{"encoder_arch": "convnext_v2", "encoder_isotropic": false, "loss": "mse", "latent_channels": 4, "decoder_block": "basic", "decoder_attention": false, "beta2": 0.95, "shampoo_beta": 0.95, "max_precond_dim": 1024, "max_steps": 7600, "epochs": 10.0, "weight_decay": 0.2}
Rows from block 2 of the encoder of a small image autoencoder, named by matrix and row number. Rows with one number belong to one neuron. Each number is 500 + 50 x the weight over its row's rms, rounded and kept within 0 to 999. All counts start at 0. Numbers have three digits each.
After each neuron's rows are labels from the 100 images, of 14976, where the neuron reaches its highest value: "strongest on" is what is common among them. Only what is clearly more common there than usual is listed. The data: microscope photos of single blood and bone marrow cells. In brackets: how many of the 100, against the usual share in percent.
# fc1: MLP up (encoder.blocks.2.mlp.fc1.weight, 320x80), inputs 0-79
# fc2: MLP down (encoder.blocks.2.mlp.fc2.weight, 80x320, transposed), outputs 0-79

fc1.148:488504504492602544510532558535534527484564533480498495482518527447555412549528512528532595517534477537612371515548522538609532574495564605560521567558462539486506464485546536649506491498522507501512494552487527547460537626469473551482460481
fc2.148:470487538521612514453473623507477455512524548459494425503593520629485506530477522515553351467512504538516488482485466444459596562547470523448515521444469450503564388507475543524455502548512431533493474497502504429425487550567426438486427501
strongest on: smear: peripheral blood (38 vs 16.2)

fc1.129:484584493520523393503434374518416492513425512502480569507494487493433549514583504573438444406543437495429484431613436566552541475513521584499521489461503543505466464403513482620559489526451471530527463573448479459490543521539510496518483518
fc2.129:423525430550484418528477602421534495489528535448501441453591587496456523527496512467512515466533566563500472451504623469422432443452479551515486566423550416476550482567457499564467531561535515624433465581504486470512505559496457462450480494
strongest on: smear: peripheral blood (75 vs 16.2)

fc1.125:511542545501592539465611529541538498530539537521569541511608462494552534392504497516494591515530512584478531541558519563540502552491515460568492504549474530523584466578597503544536611512508504571505576554576531572573527524486443525598487516
fc2.125:582451498325544465503525429525464586531479413540565378537460507478521485475538463518474420474523453568474465525486520527491470467493467443416430475482490466445591463460573481530468427545578500447459440525479441552544500493476531487400472504
strongest on: cell type: segmented neutrophil (47 vs 20); smear: peripheral blood (43 vs 16.2)

fc1.261:481572521501492461421414553498453521503461340428511528409491489520536498537465553515545417606455448404511385531522535515475562488434436557439449506503493576524492549476491532512523449465478540519547484500480472509497532521447565425440467606
fc2.261:448472464591556464523504472506497539529423454470515498392582435570532516494564474480475577555534540561565486519544462491570497587509458420607535516550430524549560526486490512561449400529510459514499513482526640445487468528430559505519539586
strongest on: cell type: segmented neutrophil (64 vs 20); smear: peripheral blood (38 vs 16.2)

fc1.186:497517518429493514446482570553467369495466462473487478548532479530477461486522475519495352420562509542533585548533504429576466462437474499511451519476454477445457477513447516584497446491593503412537425504471409489506509470401483459457627481
fc2.186:559492463483399521500536502495466483559454530505525508580485458401460490516480495499440550537478520469469542441572468445510470527479594470530542472489450535500456585447487511427527498538640568482503492475530571631492553529513582495461646411
strongest on: smear: peripheral blood (51 vs 16.2); cell type: segmented neutrophil (40 vs 20)

fc1.245:522569512514439513607540450505515566516563531476458561515477462504509490472499551532536416633520549544490486417445551461495422534553497568441472414568505520578539476468536465481484559503465515529597476422634538462435485546490583509458572475
fc2.245:508590500527538486600445559539509482489523450476589555566469461463434436620458526429497494521617524424425600412457509498458502490482555560512485470531481457562508521457498488514505522575556532510410504408596523512492447492506514510404496449
strongest on: smear: peripheral blood (83 vs 16.2); cell type: segmented neutrophil (44 vs 20)

fc1.287:515463454516522506463500482513550587485513534464449447475458488538412497513508548494489552548434482491383361511528497596472469479477470455491436389478461469517473469471522402360487491501513514571487463488382463445573529592555519496418490505
fc2.287:393507529568537461519574483585501481526495579520542476444497526374417482471512461453522526543528547623528463543602474436494518478518392529539498481528529472604563555548520503448492531415473510478460423567546501431530487564477543542500577520
strongest on: cell type: segmented neutrophil (53 vs 20); smear: peripheral blood (39 vs 16.2)

fc1.307:455456489459504507472399415528353501466472486426442527467542538491527564513391493571490463509537456417528500524508432491495377450403391447479516518506494520577542493456434492497514474489442497507464516446443481499442623487465487526443537550
fc2.307:425521505376460450553481465468450531589548485496467522513507572494503531458560473493472458579542471521433499528523471544547484531497455479516506554530481515500480540487461533480539350557544694552414483447554508423453529431544510549441490491
strongest on: smear: peripheral blood (52 vs 16.2); cell type: myeloblast (25 vs 1.9)

fc1.304:436561537489550491541474578560515491471456471494525500487578496443577507394518444504543442459497524544527536569639502591496504528469516494494505549604488464498472501605557494527421463579516470460532542552514534464454467523594375449585461518
fc2.304:451548464419541533517453446535545543549406404495497521452546470508548448481508516445450568435520564422565478553575486430481563624557493476504439524449518565530571523479519523504486452567519523475547466530551543390385527454529479446417500511
strongest on: cell type: segmented neutrophil (72 vs 20)

fc1.317:480492490454515487493496368432474485450438450385472513483480453525533531437482494441423439516500434369431485492599369477418492469418455450453453551479444478518422479407517452499492577479485459482505487459501431458500467460443523466491469491
fc2.317:422509460462447438477529509439473535608535475448466429540477492501632569544506474464446496480446443538497519516524503599392475537568574490534463401476602506461483424549497503513520420549550536492414475572489436527506505505529467527533522608
strongest on: smear: peripheral blood (87 vs 16.2); cell type: segmented neutrophil (58 vs 20)

fc1.32:551463511539467572427481373512437471523434466474415477515518440457481540516497435461468484529426545486468403457603435455589476471426517494456572470440489425501457488495582422473440485517550491512415508430530419515469471564485462494504559589
fc2.32:500522355492573473559493486494539456521420522435518544456463418436524516528532557432502464517580507504562437435475443490460500489434414513517493454491480557502545634440559435592538514498540528523435534462490486450427512451495557557497612549
strongest on: smear: peripheral blood (49 vs 16.2)

fc1.225:535426453471486545499469515547480509473536495539556535635352480482499501576500471683508448554496466604480549509507521494536543489502362509524505516572464511493475526495553534506422507496478516468529561500508492437538547523455381531504504524
fc2.225:500449523503488552500558506460530465467491548522428537558476470456536510484533561559574540598489560516474447480546476570543489484505492537475547557515461473570472549480515548444451776525521521466485481471515520455525510507511474539393463491
strongest on: cell type: segmented neutrophil (73 vs 20); smear: peripheral blood (52 vs 16.2)

fc1.79:404478457582478605470555428405523443506462443507477515442394394501487511466515468342487412564568428473485504556515532487471476483455504517468493507460520563615459479441567493484515432477530511492499501440482458529550535504573550460535507503
fc2.79:476469496546508481547511402546475555568581459434546464458471450469510575439514540418499471495489504462525419509463524544434542511451500492444537532510562394457690511464532568503409611545506505467496560531442470528493538491531464439435494508
strongest on: cell type: segmented neutrophil (52 vs 20); smear: peripheral blood (41 vs 16.2)

fc1.314:597457558489438487577487541496562525531485600501524512524446500492503495669517515460570462493511509486534553493548563576637500564489557508506533508554526539464509434481519576520459624505490524577575495503445510511612500520587485515516525486
fc2.314:442509504473493543482472482539513507469471529549449492535552561510509454562505476470441509502459492511449555511404449509554550500461531575544366487515545501494396500561476445507543256465513536531505499482571473426518528487492495578541429508
strongest on: cell type: segmented neutrophil (71 vs 20); smear: peripheral blood (65 vs 16.2)

fc1.77:594529501541505475523563526457486539553500432557454523529514486556538498564568523468540516526541487538533574472585553527445563543605521610551472541515488546471458548471471561536647589546533541577561581571496523542526544525591519505466448520
fc2.77:539459510484463587498514523381576457367494526520427538489498535509517492507548515488537431421375518504507458525420590504496559529417439585517524441511456440467593382506469547475460556498536514551516501513535554545492512526490486461599526464
strongest on: cell type: segmented neutrophil (66 vs 20); smear: peripheral blood (62 vs 16.2)

fc1.52:446463510487506472485442515396462462503535461456582473470495441445525439405436491467531477529521535484413503529536413546564456478478475455469484534517455439465441458448531438398460474437499451360429460483505427496484424571456477412462574561
fc2.52:427492508512435443500541559484505586563501455511455415530429507515487604479560530577457548578478516580556475518475485598392423526490569531511503317533551482496510480489520468544463454527602519497467486547463461520517539508483493490499569565
strongest on: cell type: segmented neutrophil (47 vs 20)

fc1.232:493411424550503505553507515444578498538466423593509554537402504470511505503520510493495475518580411467489578497548492545548517498459486543382520428527490573494508493525531474458562433482486579494560442493444420476623626437564542467512533513
fc2.232:516422498618553504505538526556450460523569492530532476451551519545531547569480540478483396412517392566528491562489598597471515444515418519568445494564540453530516514491435504557474366432461518449439513520499525495458451476477491508420544526
strongest on: cell type: segmented neutrophil (80 vs 20); smear: peripheral blood (68 vs 16.2)

fc1.115:502445506520441538471576475476523462452350490488530459541505485455491597481475487505440511487478426393502521483681447456451439476451445488460475477448457546397464530413411512558490524506455428518526486423550476458495545463472516469524483495
fc2.115:509508458564446570535501480391497403489441488434468540503501611502522501508555542521480512479474520433536530545534517531491403407558458541508509640473544492458438332564479577472481509515487527450435449419538444498481492533493526493507539445
strongest on: smear: peripheral blood (97 vs 16.2); cell type: myeloblast (30 vs 1.9)

fc1.34:515573531581529556582539470525539523572491523562547511512484456545519536468483554564564527584529540533504599559477529554525428526596555528438497562395522564615573525527391485531505542524491509546563463520546523576447495526558483530494593512
fc2.34:427581519438448475517521432452574554580546457471454555538479494520448397492515409503471431547496513447374548423536483513521483496495561466427480583490456509475459488547480464439506487509408571507480481487597453454470526471513637451560509470
strongest on: smear: peripheral blood (76 vs 16.2); cell type: segmented neutrophil (46 vs 20)

fc1.246:456487519583571554464524505494556437459523493403472491445510491508546515480516587525548396543502518507599553459481486593503430536475419563538482588516515452478473453508538489532597478514498466536529516543636519536542342500541426462521497474
fc2.246:427552566449432453547511552506392531436488504584528446549580514486540486457585415527517543535467428533529505563596525540449538521560537463474476546461535548484509470521487499537464428559427570474518464608392403491473435550462508478444488508
strongest on: cell type: segmented neutrophil (48 vs 20)

fc1.234:411536516461516591514503462532546526498521518543529478519540552489483461514508541483592472578496472453691594507518518553571518552519553520599496544487518492500492512495485470653503505530488540427517547540502543528520519474477531462435642555
fc2.234:571436498538376602487598483530489499448499543497511607520571464338427557505492530513436562531497427505491524521569441543478498456519462545492601531483497498550443504458515543487478523474483521465536473530490508450451518501508410488560628473
strongest on: cell type: segmented neutrophil (40 vs 20)

fc1.42:486537528470542592503625541582505477547593502557568511460478528489500556517552552537509532554539512477596496549552518532577604528523500543499470569485514554486479509528413522537539462511617509480539505532352471488509519515554603483526545590
fc2.42:507496548570489515465525588470528466500575532495500507484460503541454539464542587487479426477479519534507556530427521491407455512521521562562487522477527442520551447437449472603592456511629502459519463475590617562429458463430406510413521546
strongest on: smear: peripheral blood (70 vs 16.2); cell type: segmented neutrophil (41 vs 20)

fc1.276:465464493546444460445476484440413439444481473527500444603424460442452524479537445495429476408460451417455483495534475430505471468561447504495439460443462511520478453473522427471431486456522405440487418419364469467407490505457497449435499514
fc2.276:431422487452441518533416480557533480569435538486493460445533537538581476440596484505563519502461400541582485517495507604482435543421450462540488479470553507487506439578473487429491479421546545416558414498521634488495471508499448505442507462
strongest on: cell type: artefact (26 vs 9.8)

fc1.28:510470569503506536467513539529595541646490517532572556574605525513499531531486600527537553512541485523525550540450553483514527562505505442523561651512565555506548545486603542510508537554524499523539514525497558534527547584520504520588570567
fc2.28:430469501420503480577467591487598512487392524471537473485430485536376470462525550543591447461559480459488477562415536474547588592429453494508510584482546489436522524520503423505482529509476596515540457475506458487535539557528540520431526584
strongest on: cell type: promyelocyte (26 vs 6.4)

fc1.70:555428527497586522446462530503498474557532550554490531572560523505518479561503524521521518584539484612443521486483510497479449542550502477488442592609556582509528584550518508493549493532505485609556558641501597456537566577533548536550480488
fc2.70:539440561469460498473495505486494553449571587452495454507378463476503430545491456505571455553547531544465493443483489490564409539466348496448566498565522439535591492480558469518455538484533452613453505575496469483569444552445568461503545497
strongest on: cell type: segmented neutrophil (53 vs 20)

fc1.114:481510427524527551455500422445424538523504497474473448607473471526526478468535445480411527448555450505474422521496464524518577515478421559561484443449457502580456452459530430495445552444404407561448478457533482506448519497395551542393567447
fc2.114:457497491461461567414546515472640479465545408498477497518544579463455469474497475524547530523401489486503515467486546475503575599529511518479464569408467494489544473544495591493461555495641543484588463484477524451474488583485430562566539414
strongest on: smear: peripheral blood (91 vs 16.2)

fc1.147:465453447483539458468468463456457453464487438469441484468472493463470512447446438469534488472477438384479473438583461472516431509404510432436473500462392455489484353481492457423428463467420439488465467485575448491502474616563490489428499488
fc2.147:445463475512513429480549551508369568578479522476500400510523508495660560498480489533484495455496424523486501488505505597461493526549574466483425388525628534533500475517502450509506456498516512485353475550521449538516503473467491511494522585
strongest on: cell type: segmented neutrophil (56 vs 20)

fc1.213:496499494485571540525385543536508503460477537481553504489504545557547459516553519494547476489548495555635577551556518528564542491556522551601505594523511562462548509495484626653564524536491538512565505523455583464522422446482518515432519481
fc2.213:369483488510567589548527446483496444532475459486499580482591475458407463503505477493438612513525495569454431461533497484455565567438493575543453556518494463543522591492465504522461499546454504518490496483563606433400497562599535504525564485
strongest on: cell type: segmented neutrophil (61 vs 20); smear: peripheral blood (53 vs 16.2)

fc1.9:526577526616521469524516528452582549517528546569512532586492462467477475503539529444544477557512568550476475462520552499458587484534509551522521492472550549496473502462582507482485594560495549483485490592625579539637516484628552463543460511
fc2.9:512517461498495523430526519539553541456558470490457510523470580515507439520610523525488479468502456424438548560498558560456491429389457506435505499532508475443456413517531539435559477441540589570531519534522424598630378497440509507536483460
strongest on: cell type: promyelocyte (33 vs 6.4)