A small image autoencoder, trained from scratch: 7600 steps.
Rows from block 3 of the encoder of a small image autoencoder, named by matrix and row number. Rows with one number belong to one neuron. Each number is 200 + 20 x the weight over its row's rms, rounded and kept within 0 to 999. All counts start at 0. After the name is the row's rms in percent of the matrix's.
Before each neuron's rows are labels from the 100 images, of 14976, where the neuron reaches its highest value: "responds to" is what is common among them. Only what is clearly more common there than usual is listed. The data: microscope photos of single blood and bone marrow cells. In brackets: how many of the 100, against the usual share in percent.
# fc1: MLP up (encoder.blocks.3.mlp.fc1.weight, 320x80), inputs 0-79
# fc2: MLP down (encoder.blocks.3.mlp.fc2.weight, 80x320, transposed), outputs 0-79

responds to: smear: peripheral blood (72 vs 16.2)
fc1.284,088,159,245,182,198,167,185,250,213,224,185,218,193,214,206,218,198,205,185,183,190,199,182,184,175,193,235,171,204,174,205,183,188,198,173,213,185,203,233,187,192,203,230,214,227,227,219,228,187,212,200,204,185,152,196,233,166,192,208,205,219,221,222,193,211,192,173,216,204,183,195,218,198,202,180,168,205,192,179,190,184
fc2.284,083,195,241,228,210,198,185,174,181,206,205,220,218,207,191,195,184,184,189,204,210,238,184,211,189,196,213,224,183,185,193,205,206,171,206,229,168,219,185,205,230,190,212,148,200,184,235,236,192,221,166,216,200,221,212,178,185,226,193,170,195,211,201,181,196,213,240,200,171,200,217,164,176,198,188,236,222,226,215,198,201

responds to: smear: peripheral blood (74 vs 16.2); cell type: eosinophil (28 vs 4.2)
fc1.25,098,198,166,211,207,188,227,207,215,230,217,214,226,193,208,193,215,246,212,196,220,181,204,218,234,161,211,192,255,177,221,215,195,248,201,222,197,193,222,201,219,197,176,213,186,164,190,209,204,164,216,217,223,203,198,235,218,234,215,219,220,198,220,196,193,199,176,207,221,211,233,194,218,204,202,193,196,206,195,225,223
fc2.25,093,163,213,195,198,181,222,162,186,213,176,210,214,191,187,154,156,186,202,202,194,210,186,193,186,179,201,208,177,201,185,173,226,181,195,184,197,245,166,199,204,201,236,212,228,181,182,195,208,207,208,179,188,183,220,174,195,169,235,197,190,168,228,212,215,183,183,171,210,202,213,233,189,220,190,220,210,199,235,221,196

responds to: smear: peripheral blood (45 vs 16.2)
fc1.191,129,239,220,218,210,222,223,219,176,220,193,194,207,193,232,226,207,186,193,172,238,187,147,190,173,207,186,188,232,187,191,187,200,220,195,227,204,206,178,202,225,193,161,200,199,179,180,202,186,192,198,207,220,203,207,174,197,201,218,211,186,219,208,208,199,172,192,198,212,214,174,206,152,158,215,204,178,201,203,254,215
fc2.191,144,220,178,174,170,195,206,228,188,182,203,181,196,210,206,227,149,198,221,202,192,210,215,226,180,206,197,242,180,215,151,201,207,203,213,206,230,204,200,187,213,218,230,215,197,218,198,201,172,202,230,225,252,173,209,209,176,202,162,198,218,201,198,225,200,202,181,217,214,205,215,202,221,200,177,206,188,169,217,243,198

responds to: smear: peripheral blood (54 vs 16.2)
fc1.199,085,184,200,207,210,205,190,195,170,204,212,196,182,192,156,194,213,232,196,222,201,161,198,186,208,200,197,185,222,226,223,195,186,226,194,211,189,193,146,206,195,208,178,215,169,194,150,235,214,229,188,183,185,183,219,183,170,218,178,219,236,176,205,172,187,189,198,224,208,199,197,184,175,203,210,194,179,222,203,178,247
fc2.199,091,212,169,178,185,186,189,199,211,231,199,166,167,211,215,217,193,218,171,207,138,169,165,233,204,211,199,191,190,201,179,203,196,176,196,181,211,206,203,185,156,182,202,179,227,152,215,222,201,168,215,203,206,211,183,160,177,199,200,186,218,193,178,213,214,190,186,185,203,209,206,240,195,194,194,198,199,210,211,180,227

responds to: smear: peripheral blood (60 vs 16.2)
fc1.239,095,190,204,176,167,164,192,237,214,199,218,202,224,232,199,186,214,228,212,233,233,198,186,211,209,197,230,190,218,196,249,203,218,227,140,201,231,219,199,196,206,183,186,191,205,207,241,221,178,200,178,217,196,219,240,184,204,212,211,214,210,212,210,232,222,198,214,215,195,190,245,208,210,194,205,192,191,199,195,190,199
fc2.239,089,190,198,210,160,228,168,195,203,244,215,207,217,188,177,220,182,200,218,230,165,218,205,185,163,179,216,214,211,191,164,189,174,174,220,205,191,202,198,203,233,181,220,214,205,187,232,184,229,185,203,187,189,180,216,187,222,203,152,198,206,199,230,189,191,203,212,198,195,217,236,156,212,206,188,234,176,215,203,202,191

responds to: cell type: promyelocyte (25 vs 6.4)
fc1.315,108,205,171,207,204,200,195,218,190,191,193,189,196,201,194,219,193,177,212,208,207,208,191,197,207,240,212,208,182,153,207,126,210,211,224,222,216,199,170,221,206,185,203,192,207,190,203,154,190,199,217,210,213,224,193,205,204,159,187,203,171,236,214,209,212,184,174,220,183,238,191,194,228,222,216,207,238,208,172,189,224
fc2.315,093,215,215,204,226,188,205,242,200,179,197,198,197,191,183,194,208,201,203,187,211,186,185,206,196,228,203,182,210,169,258,210,192,218,203,192,215,159,204,233,193,203,155,191,229,218,193,152,225,179,210,204,190,237,168,232,232,211,202,217,223,225,190,157,181,200,206,200,215,213,226,193,212,194,199,198,203,234,206,181,198

responds to: smear: peripheral blood (48 vs 16.2)
fc1.242,100,209,225,190,229,205,209,215,266,223,195,203,180,187,211,170,209,212,196,204,186,225,217,209,170,196,208,197,213,191,217,201,193,197,160,215,224,183,215,226,185,225,173,215,195,214,219,215,196,182,222,185,198,217,221,223,184,204,188,203,232,176,193,154,198,197,183,223,207,182,192,216,189,253,207,204,178,179,163,219,174
fc2.242,108,177,154,192,218,187,229,223,219,171,173,205,179,212,205,218,202,200,182,176,225,196,193,188,173,202,189,209,187,221,191,223,213,185,213,202,156,210,207,227,179,185,190,209,205,244,199,175,176,212,186,200,207,218,215,237,152,190,175,203,162,214,184,152,206,196,201,185,216,176,190,195,194,181,208,223,229,222,206,189,200

responds to: cell type: erythroblast (35 vs 14.3)
fc1.213,065,209,183,218,208,186,179,167,226,206,220,211,198,157,206,203,187,172,193,201,178,198,196,222,180,159,194,192,180,189,232,191,177,188,201,214,172,188,185,197,154,196,215,178,188,212,204,255,176,181,190,188,215,184,240,206,183,186,149,181,228,195,206,212,207,190,201,216,182,208,201,196,183,201,180,179,155,176,207,206,196
fc2.213,079,211,192,203,190,170,165,214,221,190,199,215,200,241,219,202,188,200,176,196,202,198,194,232,197,208,214,183,185,221,173,198,186,228,203,184,168,192,221,215,195,249,197,187,213,189,188,181,201,163,211,213,163,198,209,220,190,174,221,186,202,168,182,225,204,183,176,188,183,191,142,201,175,174,161,198,161,183,188,191,197

responds to: cell type: promyelocyte (29 vs 6.4)
fc1.219,112,201,223,229,232,195,239,192,219,185,201,171,175,215,217,218,189,206,202,188,193,209,163,223,192,172,156,210,251,181,193,151,179,183,213,201,223,193,190,213,195,221,203,198,202,217,234,180,173,196,194,208,208,179,213,175,170,204,205,215,191,196,215,226,178,199,193,226,185,252,185,201,210,222,203,205,196,182,210,200,171
fc2.219,135,211,174,205,180,208,221,188,245,196,184,224,227,192,204,187,195,153,175,235,230,196,207,211,228,216,174,219,177,180,218,224,163,202,218,194,194,200,208,202,190,208,180,184,162,190,206,198,240,187,200,183,166,214,162,219,202,219,191,212,202,201,196,190,151,227,219,187,208,203,192,206,166,199,203,207,235,215,223,208,196

responds to: smear: peripheral blood (55 vs 16.2); cell type: segmented neutrophil (53 vs 20)
fc1.206,125,202,178,168,204,205,189,158,225,209,197,198,217,206,239,200,185,171,204,182,208,196,221,226,158,192,214,195,213,201,193,178,184,205,214,186,224,175,195,230,177,219,182,197,205,211,181,184,232,217,190,226,210,226,235,214,223,220,210,187,242,155,203,169,220,214,213,219,184,235,228,189,198,213,202,232,203,220,218,214,198
fc2.206,119,203,171,190,187,182,197,194,191,257,229,214,189,192,202,178,182,192,216,206,197,231,182,202,144,187,175,216,169,207,172,177,206,215,215,186,231,182,209,225,202,210,248,201,189,240,215,243,201,187,210,214,186,203,204,180,220,213,213,216,196,163,221,182,207,195,193,206,186,212,196,176,219,206,217,195,203,236,220,183,189

responds to: smear: peripheral blood (99 vs 16.2)
fc1.227,076,180,214,128,185,172,200,182,199,206,210,197,226,207,184,172,217,210,187,202,215,189,185,185,199,220,170,217,213,185,199,239,182,173,180,201,230,193,199,168,206,201,204,222,191,181,218,201,198,213,145,195,166,176,207,205,227,169,234,195,216,201,226,219,205,164,172,182,211,199,201,184,194,198,195,194,197,212,168,194,191
fc2.227,067,207,177,204,186,204,185,238,182,214,194,200,209,218,201,140,182,174,184,178,169,213,210,203,219,226,229,228,197,207,190,182,229,203,222,219,179,222,202,211,233,235,208,229,236,182,216,186,200,167,170,183,228,184,213,172,196,199,205,210,205,198,183,200,223,231,205,205,218,194,237,199,182,202,203,190,208,171,176,218,224

responds to: cell type: promyelocyte (30 vs 6.4)
fc1.122,098,165,176,187,224,190,196,216,192,224,221,231,171,216,215,215,210,201,196,196,174,193,174,207,205,212,221,204,234,185,218,214,202,193,210,206,211,180,172,209,208,206,171,190,197,173,202,207,205,184,184,192,191,196,234,194,173,175,177,249,230,198,207,161,224,197,193,240,208,202,200,171,231,187,221,237,160,207,193,161,193
fc2.122,098,222,209,211,210,192,203,205,184,170,196,224,171,206,178,176,180,182,193,203,183,204,209,215,228,201,192,189,209,185,208,141,237,211,205,187,215,191,188,199,190,214,206,221,204,179,196,160,174,193,190,194,175,182,221,181,180,198,180,207,197,242,168,256,211,214,176,192,189,176,204,211,210,186,206,192,220,233,182,147,204

responds to: cell type: segmented neutrophil (70 vs 20); smear: peripheral blood (42 vs 16.2)
fc1.312,104,199,192,217,165,190,186,192,213,198,169,186,170,192,228,188,185,170,195,187,206,187,183,172,210,209,178,195,175,158,188,193,192,203,187,203,233,174,195,186,147,189,184,191,191,206,167,180,179,178,189,193,166,219,217,190,175,191,181,196,196,130,174,173,191,175,215,209,192,184,191,187,218,208,214,196,180,172,193,190,205
fc2.312,089,193,179,189,202,203,216,195,223,245,226,189,176,229,212,212,187,191,202,184,203,232,165,210,205,186,222,215,183,210,192,189,232,200,211,209,220,209,204,195,213,201,234,178,243,179,227,222,189,173,220,240,203,199,220,199,192,198,198,217,186,140,168,195,234,195,214,213,187,180,170,187,216,190,195,215,223,193,226,234,198

responds to: cell type: promyelocyte (25 vs 6.4)
fc1.288,115,213,166,219,177,189,230,170,210,192,197,211,186,195,213,213,206,195,199,222,208,189,196,208,207,224,97,214,243,237,184,189,219,194,217,202,205,201,185,206,206,210,206,204,186,183,187,194,209,205,165,204,200,197,206,173,211,232,218,220,208,191,204,198,219,198,218,182,192,238,199,209,219,230,185,215,186,200,213,198,223
fc2.288,133,192,198,208,193,186,206,210,186,210,222,211,201,177,224,199,175,191,203,203,212,198,193,202,183,206,180,193,190,222,214,203,176,174,155,178,219,208,245,196,199,213,223,197,128,170,171,185,189,179,218,189,198,194,196,192,193,217,211,185,236,194,176,193,175,187,177,207,192,245,192,156,220,167,208,182,190,179,215,214,231

responds to: cell type: promyelocyte (27 vs 6.4)
fc1.181,092,177,139,191,225,187,191,236,206,190,161,182,185,177,191,202,191,160,181,198,202,216,244,202,196,201,181,207,212,198,221,237,156,211,188,190,207,208,183,192,217,240,214,196,218,223,225,182,192,196,187,203,191,226,193,201,201,197,190,191,210,173,164,203,211,179,194,236,179,197,193,176,191,162,192,175,209,198,201,181,222
fc2.181,107,228,206,231,202,223,194,237,193,223,155,187,203,173,188,224,215,228,217,218,226,218,222,172,188,199,174,198,225,179,200,165,193,208,215,209,164,190,193,191,200,219,149,208,199,202,201,181,188,173,226,205,184,214,182,214,189,209,203,228,245,205,211,157,199,195,184,201,193,204,209,161,226,190,184,193,195,173,194,196,217

responds to: cell type: segmented neutrophil (56 vs 20); smear: peripheral blood (44 vs 16.2)
fc1.81,100,266,207,195,204,228,188,206,221,182,205,191,167,199,230,208,202,197,194,177,211,235,187,195,195,177,224,223,188,209,199,192,195,179,201,205,220,211,185,199,218,155,168,208,184,239,165,197,222,233,213,209,212,166,181,201,189,197,194,189,235,160,227,219,218,182,185,232,174,201,196,218,201,192,200,195,215,173,203,194,188
fc2.81,110,176,216,181,172,218,171,210,179,194,200,211,191,164,197,217,202,211,212,181,155,200,218,180,229,212,197,231,200,200,193,202,206,217,164,205,183,179,205,185,204,227,196,228,182,163,210,225,140,179,204,197,202,200,205,216,174,181,187,221,210,209,202,179,220,234,198,201,186,216,221,159,236,196,224,223,193,189,234,203,195

responds to: cell type: promyelocyte (27 vs 6.4)
fc1.233,108,199,168,222,192,203,213,193,202,204,206,208,159,170,154,195,199,172,215,208,170,183,240,215,190,199,226,186,198,215,195,216,174,203,177,206,177,191,190,211,228,228,204,195,219,240,197,181,206,205,210,214,215,228,198,192,195,178,174,197,184,226,193,180,220,191,188,268,185,209,219,188,161,178,168,207,198,210,196,207,218
fc2.233,119,199,183,239,197,238,195,168,190,248,208,235,196,171,203,212,197,244,225,210,191,225,188,206,190,219,175,192,207,162,171,173,185,199,199,212,207,197,198,244,207,198,190,180,228,192,214,211,242,163,242,200,198,194,199,186,210,193,198,188,193,180,211,198,242,185,192,199,191,190,225,182,183,198,214,218,184,221,209,193,219

responds to: smear: peripheral blood (41 vs 16.2)
fc1.285,112,209,217,200,253,199,224,221,176,180,220,219,205,205,194,202,189,208,217,235,228,163,203,209,193,215,188,187,193,189,204,227,163,189,210,231,162,202,197,191,196,177,246,194,187,188,222,213,187,168,171,187,154,217,188,206,197,200,214,205,196,176,207,187,239,203,211,207,187,205,210,150,221,181,191,189,193,200,209,214,164
fc2.285,126,212,174,185,214,179,211,222,216,195,158,178,226,192,200,166,191,177,204,190,207,196,205,222,214,195,166,246,223,194,198,171,194,219,212,204,199,182,201,209,164,200,201,176,201,206,204,172,223,189,235,186,221,180,237,184,176,198,190,185,213,186,197,219,196,196,201,221,206,221,191,268,209,196,195,185,205,165,169,232,196

responds to: cell type: segmented neutrophil (40 vs 20)
fc1.27,098,215,241,199,179,202,215,182,192,186,202,199,193,206,215,157,184,196,203,191,179,194,215,204,165,204,183,198,186,203,204,166,228,198,196,232,155,208,198,212,215,186,209,178,196,176,209,224,166,228,181,207,220,217,220,228,208,152,169,205,212,159,221,194,231,194,199,181,167,213,240,195,203,184,195,190,188,175,185,229,188
fc2.27,096,210,185,215,153,200,187,161,231,177,173,212,207,177,207,212,221,196,186,220,206,199,217,184,156,187,205,206,232,172,168,217,182,217,200,205,213,218,222,205,202,220,165,203,194,206,215,161,219,198,229,177,210,189,216,212,197,224,178,216,215,216,167,182,213,189,182,195,215,211,175,224,236,179,206,207,181,186,170,233,183

responds to: cell type: promyelocyte (26 vs 6.4)
fc1.193,124,210,196,237,188,190,230,198,217,198,210,189,188,197,214,203,214,187,214,218,182,216,198,214,221,212,74,211,217,243,178,211,208,195,209,210,198,189,207,207,222,224,220,190,195,209,202,189,202,176,218,199,201,189,190,190,193,194,205,187,191,207,218,202,209,211,212,219,178,185,194,206,191,223,192,216,214,213,217,202,201
fc2.193,121,208,200,197,205,197,203,199,232,204,212,166,221,155,192,201,213,187,172,228,209,178,227,210,194,205,223,214,198,179,190,205,205,184,217,155,209,208,218,192,190,188,185,190,145,191,203,231,187,187,218,184,204,195,173,218,204,217,208,215,204,192,203,224,131,200,242,199,213,188,182,202,215,217,193,188,222,203,234,189,241

responds to: cell type: blast (29 vs 6.1)
fc1.140,091,181,200,199,178,198,164,201,152,207,167,175,229,188,166,188,194,198,174,171,217,217,158,157,191,213,171,226,241,202,197,206,205,199,193,182,222,197,207,205,195,193,192,184,216,174,225,212,200,197,178,207,219,189,213,196,186,185,219,187,176,187,172,195,159,202,203,249,158,188,215,190,185,211,197,210,215,196,199,196,180
fc2.140,080,206,190,222,173,193,211,198,228,205,196,206,212,252,183,186,194,170,220,195,178,180,220,233,194,187,214,174,169,221,220,197,164,195,193,185,229,209,200,180,157,178,210,204,214,205,214,254,195,196,199,194,175,239,205,219,197,220,206,184,198,201,213,230,183,221,186,211,215,169,153,172,211,187,211,204,209,205,228,206,206

responds to: cell type: segmented neutrophil (44 vs 20)
fc1.103,095,184,190,183,191,220,187,182,180,205,205,204,206,188,186,206,217,189,198,197,231,182,192,222,191,158,194,208,189,214,159,203,160,203,222,171,228,190,199,209,187,249,178,180,193,205,204,180,210,184,248,189,198,211,222,200,230,215,209,191,235,181,199,186,173,186,210,227,167,179,177,202,167,204,226,208,224,247,210,222,199
fc2.103,085,192,179,165,175,175,211,243,170,239,204,201,200,203,201,177,178,188,230,188,212,198,188,212,189,171,218,227,197,193,175,176,223,189,208,218,202,218,201,208,198,205,219,155,202,252,191,244,170,186,207,205,209,195,211,181,170,207,215,186,227,184,206,207,212,231,184,188,193,188,175,195,201,200,158,188,217,195,234,207,204